config.yaml
model: "self-supervised audio encoder (BEST-RQ)"
dataset: "short read English sentences (LibriTTS-R)"
train_examples: 26041
n_mels: 80
hop_length: 160
input: "log_mel"
win_length: 400
codebook_size: 1024
mask_prob: 0.05
arch: "ecapa_tdnn"
norm: "batchnorm"
hidden_act: "gelu"
depths: [12]
kernel_size: 5
stem: "single"
widths: [256]
init: "torch_default"
optimizer: "adamw"
learning_rate: 0.002
beta1: 0.9
beta2: 0.98
eps: 1e-08
max_grad_norm: 5.0
max_steps: 6200
batch_size: 384
epochs: 91.4
lr_schedule: "cosine"
final_lr_fraction: 0.1
warmup_steps: 1240
weight_decay: 0.1
Rows from block 5, named by matrix and row number. Each number is 128 + 24 x the weight over its row's rms, rounded and kept within 0 to 255. All counts start at 0. After the name is the row's rms in percent of the matrix's.
# c30: last pointwise conv (model.blocks.5.c3.0.weight, 256x256x1), inputs 0-127
c30.65 104 [138 123 134 126 157 155 139 146 155 143  95 147 176 117 127 135  95 120 107 120 123 124 102 116 176 148 135 107 103 151 116 151 109 115 135 128 126 111 128 119 108 177 100  87 100 166  98 124 132 137 140 118 148 118  96 109 116 135 146 118 105 113 129 100 116 152 138 162 159 102 135 118 145 166 129 114 165 125 156 169 106  64 142 147 112 135 119 140 181 133 103 115 107 145 161 132 170 114 130 148 108 190 147 129 123 140 105 107 120  84 145 101 141  95 154 122 115 124 110 138 160 136 169 167 173 148 133 119]
c30.66 097 [122 106 140 132 116 151 118 101 100 149 112 122 180  98 106 138 116  97 140  98 102 132 124  79 146 144 144 152  96  83 138 126 145 133 108 106 135 137  99 102 109 138 143 115 119 127 101 103 160 140 132 128 143 129 118 105 137 132 139  92  96 141 151 132 145 128 147 112 106 124 133 142 118 122 117 169 162 150 108  92 110  92 141 140 162  93 136  74 146 127 149 153 155 113 157 127 136 144 137 168 151 114 115 154 113  85 140 108 102 134 130 152 149 143 109 123 133 109 169 140 132 149  97  84 141 123  53 126]
c30.67 096 [139 156 111 129  93 101 146 132 160 142 138 162 126 103 148 126 106 113  84  90 150 126 122 130 162 144 157 135 133 116 148 106 126 121 126 138 143 107 159  74 161 157 104 108 123 156 116  61  90 138 164 142 118  97 144 124 112 127 103 133 142 132 126 114 150 129 142  98 139 129 100 127 148 147 188  97 160  82 104 146 133 156  99  59 126 128 150 144 176 158 154 101 151 161 123 143 122 135 131 132 124 129  88 142 137 135 143 120 115 132 106 118 144 147 112 174 129 132 120 145 130 120 149  83 149 125 122 192]
c30.68 099 [120 143 124 108 141 155  99 154 131 117 149  94 148 157 155 118 134 126 153 128 135 109 123 146  77 166 157 149 126 101 112 135 141 108 162 153 157 150 126 126 105  97 127 136 148 145 123 103 100 109 118 119 111 149 131 130 122 132 112 130 185 135 132 149 143 112 173  65 157 115 168 127 141  95 113 135 128 127 145 125 128 115 112 140  95 112 151 130 127 139 128 167 146 118 128 122 126 144 118 117 124 114 102 107 122 114 182 127 119 159 111 109 120 155 113 133 134 131 195 121 176 124 109 120 114 159 103 113]
c30.69 105 [112 131 148 109 114 142 121 160 109 176 116 148 177 127  96 116 122 112 119 131  89 142 113 152 112 143 160 173  97 125  77 103 151 114  98 151 174 122 152 154 126 144 130  68 137 109 116 120  82 129 119 137 134 141 127  92 140 123 146 103 127 116 141 145 156  84 161 141  83 123  99 150 160 168  92 141 146 116 132 113  91  71 140 141 152 118 112 127 113 125 144 166 147 129 186 101 132 150 143 150 129 153 139 131  90 137 122 107 165 151 143 112 116 158 159 153 166 152 124 106 170 123 121 138 139 134 119 145]
c30.70 097 [103 154 113  79  96  90  99 157  72 129 136 106 109  57 168 135 133 119 134  95 115 108 117 134 100 106 133 127 128 130 114 111 151 141 132 120 139 152  96 145  97 108 113 122 125 124 143 122 105  80 168  87 171  81 112 130 119 153 133 182  51 142 150  75 148  99 126 132 125 116 141 111 136 150 153  93 134 137 144 154 140 167  90 107 117 110 133 103 169 103 118 154 154 160 107 121 131 129 127 121 106 162  86 145 145 131 130 148 126  98 123 139 111 104 141 141 162 135  99 120 125 121 154  95 128 103 171 172]
c30.71 098 [119  88 119 137 112 129 130 127 168 122 128  98 146 125 128 128 127 128  82 117 125 178 140 109 126 137 101 122 144 143 144 139  88  94 127 107 154 123 142  96 125  97 168 128 125 116  81 148 138 149 144  94  83 137 138 134 115  90 109 145 124 120 158 135 107 144 120  95 144 158 116  95 115 112 154 136 118 169 109 114 124  96 160 164 136 167  95  77 111 115 132  55 112 105 103 140 150 107 141 174 116  76 129 108 142 183 136  83 126 167 137 151 123  87 111 135 148 120  81 119 111 163 117  90 146 114 110 106]
c30.72 101 [ 79 127 120  85 144 142 122 124 125 116  98 126 134 123 144 124 107 153 134  92 106 147 162 129 129 131 126 171 127 124 124 103 132 143 145 162 122 112 126 112 140 109  81 133 131 115 147 106 171 103 132 104 115 123 107 126 129 130 125 110 103 144  95 133 109 134 125 151  71 103  90 109 161 154 160 162 131 101 129 117 165 121 167 114 119 118 108 173  76 141 130 118 137 117 124 123 112 156 130 154  92 107 107  84  96  38 155 110  82 125 137 168 142 139 161 156 136 141 152 111 138  51 155 149 134 162 131 135]
c30.73 098 [107 144 111 106 151 133  91 116  95 134 179 176  93 153 117  90 162 100 126 115 134 107 119 115 125 143 153 166  83 112 114  90  93  85 100 135 147 123 114 165 176 127 134  95 116 117 148 127 140  79 112  78 107 137 134 139 148 125 126 138 109 112 176 124 148 160 130  82 157 158 120 145 169 106 131 127 158 146  71 111  90 129 159 148 118 129 113 116 162  93 109  93 110 142 155 130 135 114 173 136 116 147 101 112 135 100 140 182 141 134 107 129 170 101 112 131 167 112 125 101 155 129 132 135 156 115 132 150]
c30.74 096 [120 108 127 138 156 184 156 173 161 138 137 111 121 144  99 140 135 132 147  21 149 119 163  74 153  51 104 150 100  47 108 111  81 118  99  92 109 193 126  90  64 126 140  98 109  96 199  73 185 110 137  86 173 167 123 156 151 116 112 164 123 114 146 106 128 151 136 148 122 106 134 103 148 129  95  91 142 157  99 122 145 120 144 116 129 136 167  99 112 103 158 101 135 121 111 110 171 109 160 154 141 153 127 142 104 115 120  96 124 145 171 131 135 123 161 136 124 119 144 131 116 137 112 159 135 140 108 129]
c30.75 102 [129 137 122 141 115 112 140 131 122 127 106 127 152 130 145 121 142 121 124 136 119 135 128 125 139 152 129 150 110 104 116 151 150 116 102 129 132 118  89 136 148 128 118 164 132 104 109 101 141 129 109 130 149 149 127 114 125 113 120 143 118 152 162 119  93 153 143 133 138 191 118 126 131 132  79 130 150 117 126 142  88  95 136 147 119 143 124 120 122 124 121 168 138 134 113 173 151 138 137 138 135 164 227 141  89  77 157 127 186 107 109 125 156 162 115 135 121 136 113 149 130 101 125 156 185 156 132  78]
c30.76 101 [115 144 123 132 166 132 146 140 115 171 139 141 135 133 135 118  73 120 121 180 143 102 116 132  90 156 125 111 119 147 144  75  84 116 125 104 108 164  84 130 147 132 147 139 140 148 133 133 108 134 119 155 114 137 136 149 130 138 111 126 123 121 116 122 126 125  76 146 123 136 147 147 138 137 102 171 110  92 129 148  97 198 115 117 187 119 130 156 115 153  88 141 115 120 105 102 112 103 136 110 115  83 122 114 119 164 149 128 103  97 105 159 160 159 107 104 150  89 120 148 119  92 149 192 142  83 103 102]
c30.77 099 [128 100 147 148  99 141 147 149 151 130 157 120 134 136  75 122 115 133 135 144 129 115 130 102 123 112 154 131 116  67 111 133 122  99 113 178 155 144 152 130 122 135 136 125 148 126  86 143 126 144 143 111 133 152 119 121 103 111 152 128 146 141 111 152 115 116 170  88 121 145 106 148 134 124 137 135 124 171 130 112 140 153 183 146  83 129 106 110  92 124 182 145 127 131  73 149 178 115 132 118 131 121 110  93 154  88 117 119 143 151 117 147  84 145  93 143 142 140 115 129 147 116 102 114 119 122 126 135]
c30.78 097 [149 164  77 127 135  57 117 124  83 167 132 105 141 108 137 107 164 117 116 140 128 162 129 161 126 151 136 141 137 159 132 123 119 100  71 111 151 148 131 138 105  55 100 136 123 117 124 137 116  80  99 109 140 143  70 129 157 122 130  89 100  91 155 109 147 143 140 114 149  99 121 144 111  95 127 152 148  81  99 104 122 107 145 167 105 121 132 131 139 151 153 145 158 131  93 154 125  97 129 117 169 128 105 128 133 128 103  98 116 164 132 133 136 160 137 121 140 103 129 101 157 113 119 147 122 141 160 127]
c30.79 093 [116  78  57  48 160  88 114 160  48  98 197 137 120  77 114  79 173  94 123 111 129 123  73  84 136 144 141  99 123 130 114 115 181  99 180  83 130 159  75 137 169  99 143 103 127 123 148 104  92 151  97 139 137  92 159 155 146 106  81 187 125 156 172  91 147 149 128 120 124 144 150 160 118 131 105 162 119 132 146 168 122 153 126 129 164 137 122 134 158 135 102 137  99 166 107 111 155 140 152 138 154 128 139 164 113 129  92 158 135 120 142  88 112 141 120 135 146 139 125 140 134 128 124 162 139 102 131 156]
c30.80 101 [141 101 138 138 186 119 105 126 148 169 129  93  96 114 111 150 128 139 136 128 120 172 169 132 134 116 155  62 127 131 127 158 116  98 107 134 123 111 132 107 115 152 154 171 106 152 112 139 136 120 113 112 118 120 108  96 153 123 119 119 164 138 151 115 123 121 148 126 135 160 167 127 135 177 122 151 129 104 171 160 114  86 169 128 147 148 134  95 130  74 124 149 157  92 124 100 134 147 121 155 157 131  86 151 100  96 160 136 112 129 170 135 173 124 109 154 160 130  96 140 182 141 144 106 106 118 150 116]
c30.81 101 [140 151 174 102 119  99 137 149  74 118 111 133 137  90 115  94 100  92 100 139 120 138 123 112 149 130 148 163 115 142  82 166 144 134 167 139 161 121 103 131 142 176  91 149 120 159 105 119 122  88 110 151 125 104 102 124 140 149 111  91 146 139 136  81 117 111 137 118  99 130 120 134 113 161 164 117 132  97 138  93  91 140 124 133  94 109  96 120 138  88 170 155 131 124 134 131 163 115 126 137 137 152 133  93 134 124 156 126 133 126 120 129  88 119 131 134 106 148  99 121 146 101 156 168  94 168 186 146]
c30.82 100 [150 112  78 140 129 113 134 168 155 148 163 155 142 129 107 133 120 124 111 156 137 154 118 124 184 146 161 144 130 111 107 158 151 123  71 156 179 149 138 120  85 141 147 133 116 121 102 127 108 152 129 181 133 187 149 155  93 116 100 114 150 135 151 129 127 107 118 143 164 151 122 144 135 131 151  82 155 101 140 140 149 117 132 106  96 150 139 114 143 156 132  91 116 171 110 100 151 106 124 134  92 112 129  90 107 143 152 139  90 103 113 139 124 159 131 121 193 136 153 183 153 147 144 131 124 123 128 175]
c30.83 096 [ 78 121 140  88 109 153 153 141 136 132  56 116 131 106 127 144 119 137 112 147 149 141 163 121 131 122 103 101 117  72 112 143 139 121  88  98 136 173 100 149  84 163 120 131 113 200 148  77 124 135 159 123 160 129 150 120 119 185 135 178  93  92 128 120 129 156 118 107 145 125  75 168 136 145 159 149 115 143 101  99 160 119  81  90 146 130 114  87 159 165 124 119 100 151 126  86 104 117 161 120 135 129 130 157 118 163 114 145 108 147 110 135 143  97 114 125 135 144 134 134 130 162 115 163 119 101 138 126]
c30.84 098 [177 129 141 147 149 135 111 149 105 152 125  92 127 147  75 162 115 159 121 109 136 180 120 133 183 120 105 121 118 114 122 119 148 154 106 128 137 104 167 121 108 149  98 158 105 120 100 109 144  97 109 145 157 109  81 135 113 149 159  98 138 157 145 160  84 128 145 148  97 102 125 131  96 132 111 138 103 158 104 122 173 145 124 161 133 131 127 162 160 157 117 158  83 140 144 127 130 113 121 160 105 109 111 131 134 127 107  96 105 147 125 107 101 108 145 114 125 126 150 132 109 133  86 108 112 128 159  99]
c30.85 096 [153 139 181 119  47 109 124 125 111 136 145 113 164  90  57 154 160 113 105  82 118 121 131 146 141 124 154 173  98 109 153 156 120 121 130 138 141  93 134 135 112 156  91 143 149  88  86 132 139 104 108 123 115 111  94  77 150 121 142 102 155  84  86  71 145 150 113 125  90 155 116 129 147 148  90 118 137 173 127 121 125  88 129 146 156 117  92 143 123 145 108 140  85 120 157 100 115 138 126 145  94 136 134 108 120 113  88 127 134 141 128 143 122 128 152 136 100 108 176 149  85 118 133 131 146 127 135 128]
c30.86 101 [ 96 132  84 124 132 153 117  98 139 104  94 115 132 140 139  98 131  94 112 158  99 121 116 147  91 134 115  88 158 128 126  86 122 149 147 126 127 129 126 140 159 110 162 135  98 116 156 120 104 162 129 171 101 118 151 146  95  68  83  97 150 149 145 146 105 130 103 103 160 157 115  96 160 138 139  94 114 112 105 121 101 157 146 121 161 173 139 110 134 126 143 105 134 151  89 141 130 112 123 119 127 115 115 142 160 121 177 126 110 131  98 130 118 133 115 118 131 129 112 114 151 118 100  94 125 148 105  97]
c30.87 097 [ 69  76 122  41 133  74  99 159  79  86 133 112 138 102 135 157 105 116 139  88 174 127 156 114 131  73 122 129 112 154 113 154 141 121 168  72 146 189  84  90 123 146 107 103  87 125 153 136 109 102  92  96 158  88 118 140 119 183  72 177  82 143 161 131 166 102 140 132 132 115 121 131 124 123 128 141 134 127  96 132 130 104 103 131 135 140 143 111 147 155 117  89 149 112 123 116  80 119 146 139 105 132 153 126 108 118 146 117 124 130 134 116 139 115 143 155 127 149 112  90 156 155 138 139 130 138 138 150]
c30.88 099 [105 124 140 136 129 129 132 155 121 155 111 163 131 157  93  66 128 103 104 133 122 140 129 135 139 114 125 136 124 137  79 144 136 115 108 131 113 102  79 134 117 110 125  98 109 126 127 132 162 114 148 114 143 126 163 173 149 118 160 155 134 130 139  61 157 102 161 156  93 120 154 141 127 119 137 136 151 149 102 105 148 111 113 162 124 113 155 103 108 136  75 147 109 137 132  63 154 113 148 173 138 139 131 139 127 132 125 142 103 118 116 144 153 111 109 156 137 115 107 119 111 155 120  95 114 149 116 153]
c30.89 102 [157 133 162 152  96 164 121 123 133 131 134 147 132 129  65 137 129 105  97 182 131 152  90 113 140 109  88 120 116 124 117 132 116 116 109 113 129 106 155 151 132 159 109 108 139 129 115 139 152 122 132 129 123  99 117 137 134 156 154 113 134 109 140 151 155 169 117 116 103 156 147  88  97  81  97 119 128 124 133 119 132  93 134  85 163  88 153 121 126 170 113 105 111 124 125 113 128  92 109  97 146 133 124 159 104  99 142 131 130  83 125 108 134 129 130 157 101 169 122 148  66 139 167 150  98 128 113 124]
c30.90 098 [148 126  96 112 119 166 129 121 110 122 106 110 143 145 113 137 106  71  93 116  91 114 152 167 122  99 134 106 117 169 117 108 158 112 139 113 138 100 105 121 122 138  89 102 130 133 108 143 118 129 154 119 126 123 106 125 100 156 150 118 123 130 118 127 119 127  91 113 113 153 105 128 117 152 176 126 131 139 141 106  78 135 111 149 150 116 136  78 150 128 114 115 127 144 138 142 101  96 109 128 191 127 114 142 132 126 178 114  81 121 168 101 125 152  87 127  95 101 100 177 115 140  72  99  93 139 113 130]
c30.91 098 [154  53 135  99 135 100  92 117 108 177 120  92 183 140  97 163 115 107 107 132 171 102 117 139 123 136 154 166  98 144 121  92 122 102 138 133 129 156 137 111 122 121 121  85 124 110 161 117  79 160 156 136 115 138 109 127 114 132 115 113 138 108  97 103 159 145 156 115  99 105 109 166 137 144 102 131 120 136 178  87  94  87 121 109 150 179 128 109 120 124 140 105 129 159 145 170 109  86 107 116 125 116 130 103 107  93 130  94 109 110 127 130 137 100 116 133 117 125 110 104 121  76 141 147  96 103  96 138]
c30.92 100 [149 104 131 137  99 129 105 133 140 128 113 104 115 136 109 110 124  95  75 105 153 134 138 119 155 111 152 137 132 104  77 135 105 104  92 109 158 125 112 132 170 169 144 121 123 127 107 117  91  72 139 111 111 143 119 112  96 136  68 132 155 180 126 140 130 133 141 123  99 138 171 153 114 100  70 127 109 119 161 117 128 104 139 160 116 124 115 107  77 131 136 111 116 115  63 111 167 119 130 146 114 105 119  97 164 139 120 122 154 139 130 132 108 109  89 132 113 114  96 118 130 125 108 111 106  85 122 141]
c30.93 102 [112  92 123  66 149 116  94 102 125  72 151 163 130 137 166  61  96 152 168 131 150  63 122 140 145 105 132 115 132 146 133 102 154 149 161 141 147  91 119 102  72 106  94  99 106 163 130  82 124 140 170 131 134 113 130 107 123 107  78 117 118 166 108  77 147 114 149 105 142 149 132 131 102 132 129 114 138 157 125 128  98 132 128 154 102 145  99 134  89 113 170 153 150 121 112 134 108 162 138 150 137 149 122 113 110 137 121 133  97 115  80 127 167 106 153 145 131 159 123 149 120 118 154 123  73 156 128 158]
c30.94 098 [ 99  91  91  98  97  70 106  82 143 131 168 165  93 137  74 186 150 133 111  63 113 113 142 128 132 145 185 134  52  89 103 155 105  85 136 131 143 138 151  74 170 133 101 112 140 120 119  89  97 142 154 122  45 139 124 159 141 113  92 189 154 147 161  98 148 163 126  97 107 124 173 110 159 108 138 122 153 145 118 125 136 134 116  79 113 137 134  54 133 147 145 130 171 139 109 141 126 119 121 121 122 153 148 114 161 134  86 122  89 130 159 128 138 117 130 119 145 139 108  87 137 102 124 128 107 134 132 156]
c30.95 098 [101 161 109 136 104 119  89 127 124 124 131 154 151 106 105 107 146 111  98 121 104 111 127 146 130 143 144 120 123 139  98 108 121 114 125 145 142 129 130 124 130 131 111 100  98 102 155 135 130 170 119 120  93 101 119 140 169 122  84 138 152 147 140 130 153 166 156  80 132  91 117 162 151 135  98 123 109 136 128 156 116 144 119 185 126 128 143 117 152 123 125 114 132 140 115  95 111 149 140 149 137 135 117 116 156 116 154 149 106 107 179 145  97 122  95 153 144 124  74 125 139 134 136  79 123 175 128 159]
c30.96 099 [120  90 129 150 111  99  87 138 129 100 125 143 118 133 109 162 119 133  55 102 164 129 116 145 118 159 126  98 140  83 107 111 127  83 132 152 128 110 108 114 156 126 145 115 158 117 121 139  99 144 133 107  83  80 161  99 110 151  85 140 122 152 138  93 132 150 141 124  51 140  88 125 124 164  98 134 161 125  89 147 112 148  89  86 129 124 125 130 144 128 167 133 139 131 132 143 122 126 137 152 112 111 113 172 111 132  83 132  97 117  96 148 169  89 166 118 176 118 108 138 148  70 142 122 125 137 161 137]
c30.97 101 [126 101 120 113 139 164 120 122 144 128 123 100 124  99 112 136 117 141 108 155 123 134 142 113 111 136 155 131 118 138 123 146 113 119  96  93 143  90 152 132  97 117 105 156 135 130  83 136 125 124 146 100 110 140 137 111 103 148 122 100 116 111 168 131 126 119 141  98  96 127 140 100 136 179  99 124 138 171 118 101  97  96 142 185  94 135 137 122 104  88  81 110 128 125 143  91 110 143  97 136 121 137 128 102 104  84  78 138 134 130 105  93 102  66 131 146 137 147  77 111 107 121 149 128 108 137 160 133]
c30.98 107 [146 115 115 136  89 100 114 122 117  95 163 118 141 129  92 153 123 133 129 120 107 131 145 167  97 131 135 108  92 150 112 157 121 113 124 135 145 141 125 133  78 157 103  53 129 104 148 112 126 139 140 141 104 149 145 132 139 141 107 151 146 117 116 102 191 134 149 172 115 103 131 166 144 150 147 164 189 107 132 141 128 125 105 128  89 165 124 120 122 104 125 134 108 121 155 109 129 133 169 158 170 152 135 123  97  98 144 173 110 145 120 162 135 133 156 142 122 120 113 147 127  93 159 136 142 130 162 147]
c30.99 098 [103 140  89  90 160 133 168 135 115 179 129 138 139 133 162 133 128 113  83 153 124 129 143 134 123 129  95 159 145 112  98 117 143 114 137 115 124 126 105  74 132 133 158 174 111 126  76 125 116  78 110 126 114 125 100 155 116 187 158 124 105 117 118 134 159 160 159 153 161 124 130 150 114 116 151 144 124 127 130 110 120 156  89 133 124 146 133 131 152 111 143 115 126 185 116 149 112 106 168 125 110 145 125 161  82 147 149 154  90 147 136 118 138 145 193 108 109 128 139 159 115 135 106 154  85  96 165 127]
c30.100 096 [123 108  94 161 157  74  94 139 168 155 144  91 157 135  92 153 130 162  78 114 113  97 155 158 148 103 125 114 122  88  94 116  73  77 157 137 101 144 125 110 170 147  98 145 128 160  79 128 148 141 102 155  68 115  97 133 147 134  94 105 148 142 136 155 156 132 128 126 129 155 121  94 127 155 174 153 118 122 169 126 147 103 132 128 156 117 114 153 159 141 133  89 157 143 139 177 156 125 118 142  87 132 166 125 129 113 142 146 113 117 122  91 132 146 138 130  96 117 133 109 163 142 123 122 117 113 130  65]
c30.101 098 [121 107 137  72 181 124 104 125 131 137 133 161 133 118 145 115  75 116 118 127 114 103 117  70 135 142 120 112 162 128  82 153 146 145 116 206 145 135 148 129 119 128  98  82 116 169 134  76 117 127 128 111 107 154 132  94 128 167 103 153 143 138 140  93 170  82 134  95 152  93 131 149  90 139 102 133 122 139 145 130 151 173 141 131  89 143 111 140  82 104  99 114 144 132 126 115 179 126 155 136  90 152 133 107  83 120 140  98  81 165  92 129 128 157 144 140 108 153 130 119 161 126 156 133 151 121 161 124]
c30.102 103 [148  93 121  93 146 142 146 136  99 102 155 150 140 104  95 158 116 142 147 169 140  98  75  76 164 161 158 142 117 101 108 133 126  98  96 173 149 146 141 110 119 123 152 102 134 138 160 138 132 126 140 110 118 184 131 150 116 125 142 111 108  99 155 135 124  89 153 136  90 134 119 118 199  61 140 159 156 134 168 148 159  86 126 125 145 105 119 118 108 155 143 189 155 148 140 114 144 130 114 137 135 150 104  66 126 111 139  99 122 100 138 145 139 125 125 148 111 140 125 138 159 128 163 154 115 131 107 131]
c30.103 101 [127 147 142 119 131 144 120 108 151 118 136  97 137 126 117 109 155 125 104 119 113 127 118 101 143 118 100 113 136 134 138  94  89 103  99 131 112 121 137 105 182 119 133 126 143 103 128 140 145 167 145 116 131 142 141 128 123 119 131 131 149  82 122 129 133 145 109 116  96 129 110  91 123 136  96 148 140  97 138 139 108  90 126 113 103 140 155 136 139 105 120  94 125 142  54 118 112  94 121 143  92 102 114  82 143 122 130  89 143 126 125 133  95 130  92 117 134 132 149 136 122 115 110 122 113 118 119  94]
c30.104 097 [123  98 116 107 138  96 133 143 129 147 142  96  99 150 135  86 127 124 112 106 130 126  99 112 123 123 125 108 150 150 140  73 117 117  98 112 114 152 147 110 105 153 110 141  91 111 154 115 102 132 104 135 140  91 146 149 130  93 126  89 160 119 128  93 103 155 108 155 137 123 116 122 127 109 163 116 122 137 145 153 128 125 139 126 146 123 126 126 121 140 102  85 103 143 124 116 162 151  92 109 119 146 143 109 112 128 116 143 137  85 131 128 173 117 160 160 155 153 131 110 122 156 135 132 130 123 130 117]
c30.105 105 [144 129 104 140 100 138 154 123  84 118 119 132 168 138 119 146 152 113 108 119 128 179  88 126 132 133 147 141 130 153 140 157 156 131 134 149 135  84 146 166 128 153 128  81 132 135  90 114 127 121 120 116 125 149 107 104 108  93 149 110 122 150 108 133 123 125 157 115 131 173 124 141  95 108 165 152 150 148 138 119 140 159 100 128 115 146  82 135  54 119 140 134 166 159 113 145 151 139 125 137 151 170 158 129 115 106 102 105 135 145 105 117 134 135 132 129  85 124 113 143 158  99 139 103  93 130 104 127]
c30.106 101 [136 148 132 122 103 135 161 116 156 118 130 114 120 115 100 127 155  75  95 161  63 100 149 173 147 139 135 163 132 135 105 123 134 132 123 118 161 100 114 137 116 169 143 136 119 120 156 161 168 155 139 127 141 103 164 170 109 115 119 109 155 148 123 135 178  89 143 144 144 136 128 152 127 142 142 165 169 134 158 122 145 110  85 138 117  99 122  98 126 110 143 123 108 109 118 120 151 121 170 158 141 131  97 146 122 118 136 176 135 157 165 126 115 173 144 139 134 177 182 127 180 135 156 125 119 147 108 178]
c30.107 100 [114 160 135 147  87 137 110 127 132 161  81 123 125  76  87 116 134 116 141 151  76 144 169 164 173 139 141 147  91 149 151 135 131 146 130  79 123 109 117 140  98 115 139 128  89 139 142 151 152 143 114 109 142  61 151 181 139 129 125 103 126 117 135 116 149 114  87 135 146 120 115 174 164 126 122 118 170 124 125 169 127 115 147 154 132 127 112 131 114 131  74  89 115 136 117 115 101 143 139 167 148 134 110 126 145 147 155 112 139 119 150 112 140 102 121 131 140 125 103 137  96 130 156 142 124 114  78 131]
c30.108 100 [130 116 165  95 162 120 116 136 147 165 108 116 198 125 131 147 104 106 118 115 124 120 156 140 119 150 126 127 119 124 136  89 139 117 210 126 165 112 100 144 138 152 114 144 101 148 105 107 122  92 131 139 134 142 102 161 121 176 115 137 134 119 120 152 125 103 155 100 119 148  70 139 107 166 130 147 130 157 106  92 136 113 139 151  59 153  97 125 117 138 135 135 135 111 110 135 157 145 146 135 157 126 113 125 136 122 146 113 142 126 131 113 151 146 151 156 145 135 116 117 179 139 140  95  87 136 153 133]
c30.109 098 [128 150 117 105 121 141 107 142 158 116 127 139 127 142 109 135  98 116 109 140 118 112 160 150 118 158 154  81 127 117 131 140 117 123  69 158 135 107 131 137 128 113 127 143 139  87 110 102 158  80 113  87 144  93 134 118 108 103 116 122 115 141 109 129  97 148 119  82 112 134 128  94 109 165 104 151 124 158 138 141  94 113 110  97 109 127 105 122 150  88 129 144 147 107  96 141 116 107 169 156 140 107 119 131 104 122 123  81 119 143 149 150 152 131  85 167 204 124 122 142 120 137 114 129 131 118  97 143]
c30.110 100 [115 116 152 111  92 176 166 144 134 125 108 119 104 157 110 110 126  94 118 169  87 100 119 132 146 137 102 114 130 116 155 148  75 112 121 141 107 116 125  90 126 126 136 105  74 154 133 130 134  96 152 126 139 129 113 148 156 135 135 142 135 138 142 128 178 121 153  97 148  79  92 144 109 111 110 145 145 130 161  90 109 100 115 111 111 139 159  96 159 178  69 125 119 125 129 171 131 155 140 127 139 147 106 155  84 139 112  90 124 124 145 114 169 103 103 126 102 149 162 121 102 113 154 132 120 159  69 123]
c30.111 098 [141 131 123 146 128 171 124 129 112 133 113  86 189 103 114 183 147 113 132 130 112 121 125 120 140 128 114  79 134 126 132 138 141 127  80 134 145 114 133 113  95 138  95 105 157 116 134 125 122 112 135 127 116 102 141 110 152 121 146 121 130 117 138 167 161 103  92 116 106 166 148 109 120  82 101 131 114 158 147 110  70 147 146 146 154 128 135 105 161 116 109 127 135 123 126 149 138 158 117 122 156 132 116  80 195 127 145 119 147 109 134 133 120 151 121  98  90 102 107 125 123 110 117 100  94 160 123 114]
c30.112 099 [151 174 124 119 136 139 134 113 128 143 122 109 132  94 140 124 140 116 143 106 128 160 136  93 137 169 111 132 144 139 105 100 134 142 112 148 146 108 160 135  72 118 143 124 127 166  99 111 118 108 167 124 190 127 137  97 125 144 144 131 139 147 111 123 122 165 120 153 138 143  93 148  90 138 140 128 134 119 123  96 114 139 103 115 147  90 163 137 149 127 123 108 102 129 127 142 130 122 133 143 160 128 145 147 140 125 141 137 103 143 132  77 159 163 116 149 132 116 183 117 145 111 114 121 144 155 147 129]
c30.113 100 [130 173 157 110  96 106 132  85 119 139 136 131 172 133 121 114 112 111  63 128 123 110 110 131 115 175 169 140 120 106 137 148 106  89 137 158 168 136 127 107 136 163 120 138 113 148  79 146 110 111 107 117 109 157 127 144 125 175 111 134 148 165 123  74 118 166 169 108 122 137 137 155 137  90 156 152 155 153 115 115 148  85 132 139  76 173  99 116 112 138 158 126 159 145 103 156 140 113 156 131 171 149  87  92 125 133 116 128  95 148 125 128 140 158 143 131 135 163 129 141  93 160 106  93 144 148 149 149]
c30.114 101 [104 115 107 134 109 153 120 168 110 139 117 177 166 143 162 132  98 114 112 131 141 137  95 106 120 137 145  87 114 108 138 122  82 112 128 131 139 108 129 131 120 167 125 115 109 156  96  95 137 131 104  93 113 115 126  90 126 110 150 134 126 119 137 157 120 106 137 114 100 102 139 169 116 130 111 145 148 106 118  90 157 132 135 142 112 155 108 126 152  95 167 151 140  83 139 113 163 101 124 141 118 106  81  90 149 141 132 137 111 128 156 144 145 166 143 161 135 167 159 124 149 157 136 123 145 207 111 142]
c30.115 102 [119  91 146 138 119 132 127 138 125 140 131 143 165 123 109 125  82 107 126 161 134 138 106 109 127 126 138 157 124  69 100 143 140  66 131 168 153 166 148 147 110 125 109 132 138 126 144  91 137 136 112 113 141 118 110  92 142 108 124 135 122 114 120 115 147 129 183 136 110 175 124 179 117 172  83 172 140 131 116 140 120 105 166 143 129 151 141 139 147 147 170  83 140 122 135  88 151 121 105 154 126 138 158 155 106 148  77 148 153  80  95 166 132 123 131 122 136 179 175 116 187 158 119 131 134 102 107 155]
c30.116 098 [153 153 167 152 148 183 158 155 111 147  94 154 142 114 139  81 130 118 115 171 168 110 117  62  97 122 104 142 138 148 101 137 163  98 108 163 165 154  99 167 101 130 148  92 122 155 101 149 101 121  97 111 133 136 148 126 106 151 140 126 119 143 116 131 148  98 115 128 144 183 129 123 141 137 136 120 100  94 132 109 135 111 111 139 122 101 152 165 146 121 123  80 148  91  85  73 119 135 121 132 162 127  98  79 129  85 143 111 155 134 156 102 108 138 111 105 108 132 136 137 147 144 119 136 107 156 145 112]
c30.117 094 [ 87  81 169  80 102 130 133 104 104 104 117  99 118 135 119 130 103 125  94 150 123 118 123 105 117 125 137  99 147 108 124 108  98 124 164 108 137  71 133  72  99 127 122 129 147 109 110 137 131 101 155 107  82 110 114 106  84 130 123 128 111  85 129 110 147 136 139  48 118  80  42 128 164 116 119 110 132 145 143 139 137 128  81 133 163 150  96 133 129 135 117 110 146 126 136 139 121 157 137 142 137 138 119 118 132  96 141 174 129 117  95 170 126 125 157 142 101  90 117 116 149 123 148 109 118 139 109 126]
c30.118 101 [135  91 151 114 108 147 117 112 107  93 152 105 140 120  93 152 116 125 128 136 109 167 149 116 144 102 114 127 137 120 108 138 146 138 106 123 126 162 133 131 112 114  92 144 143 121 106 154 123 130  99 127 129 162 104  99 164 116 132 105 136 112 117 127 105 111 111 110 136 117 180 130 118 101 110 104 103 160 129 121 173 106 157 152  77 117 153 124 120 129 148 143 142 147 108 126 120  96  95 133 128 141  94 122 158 118  98 120 100 154 132 124 102 111  93  65 150 137 148 101 148 134 137 109  86 149 137 135]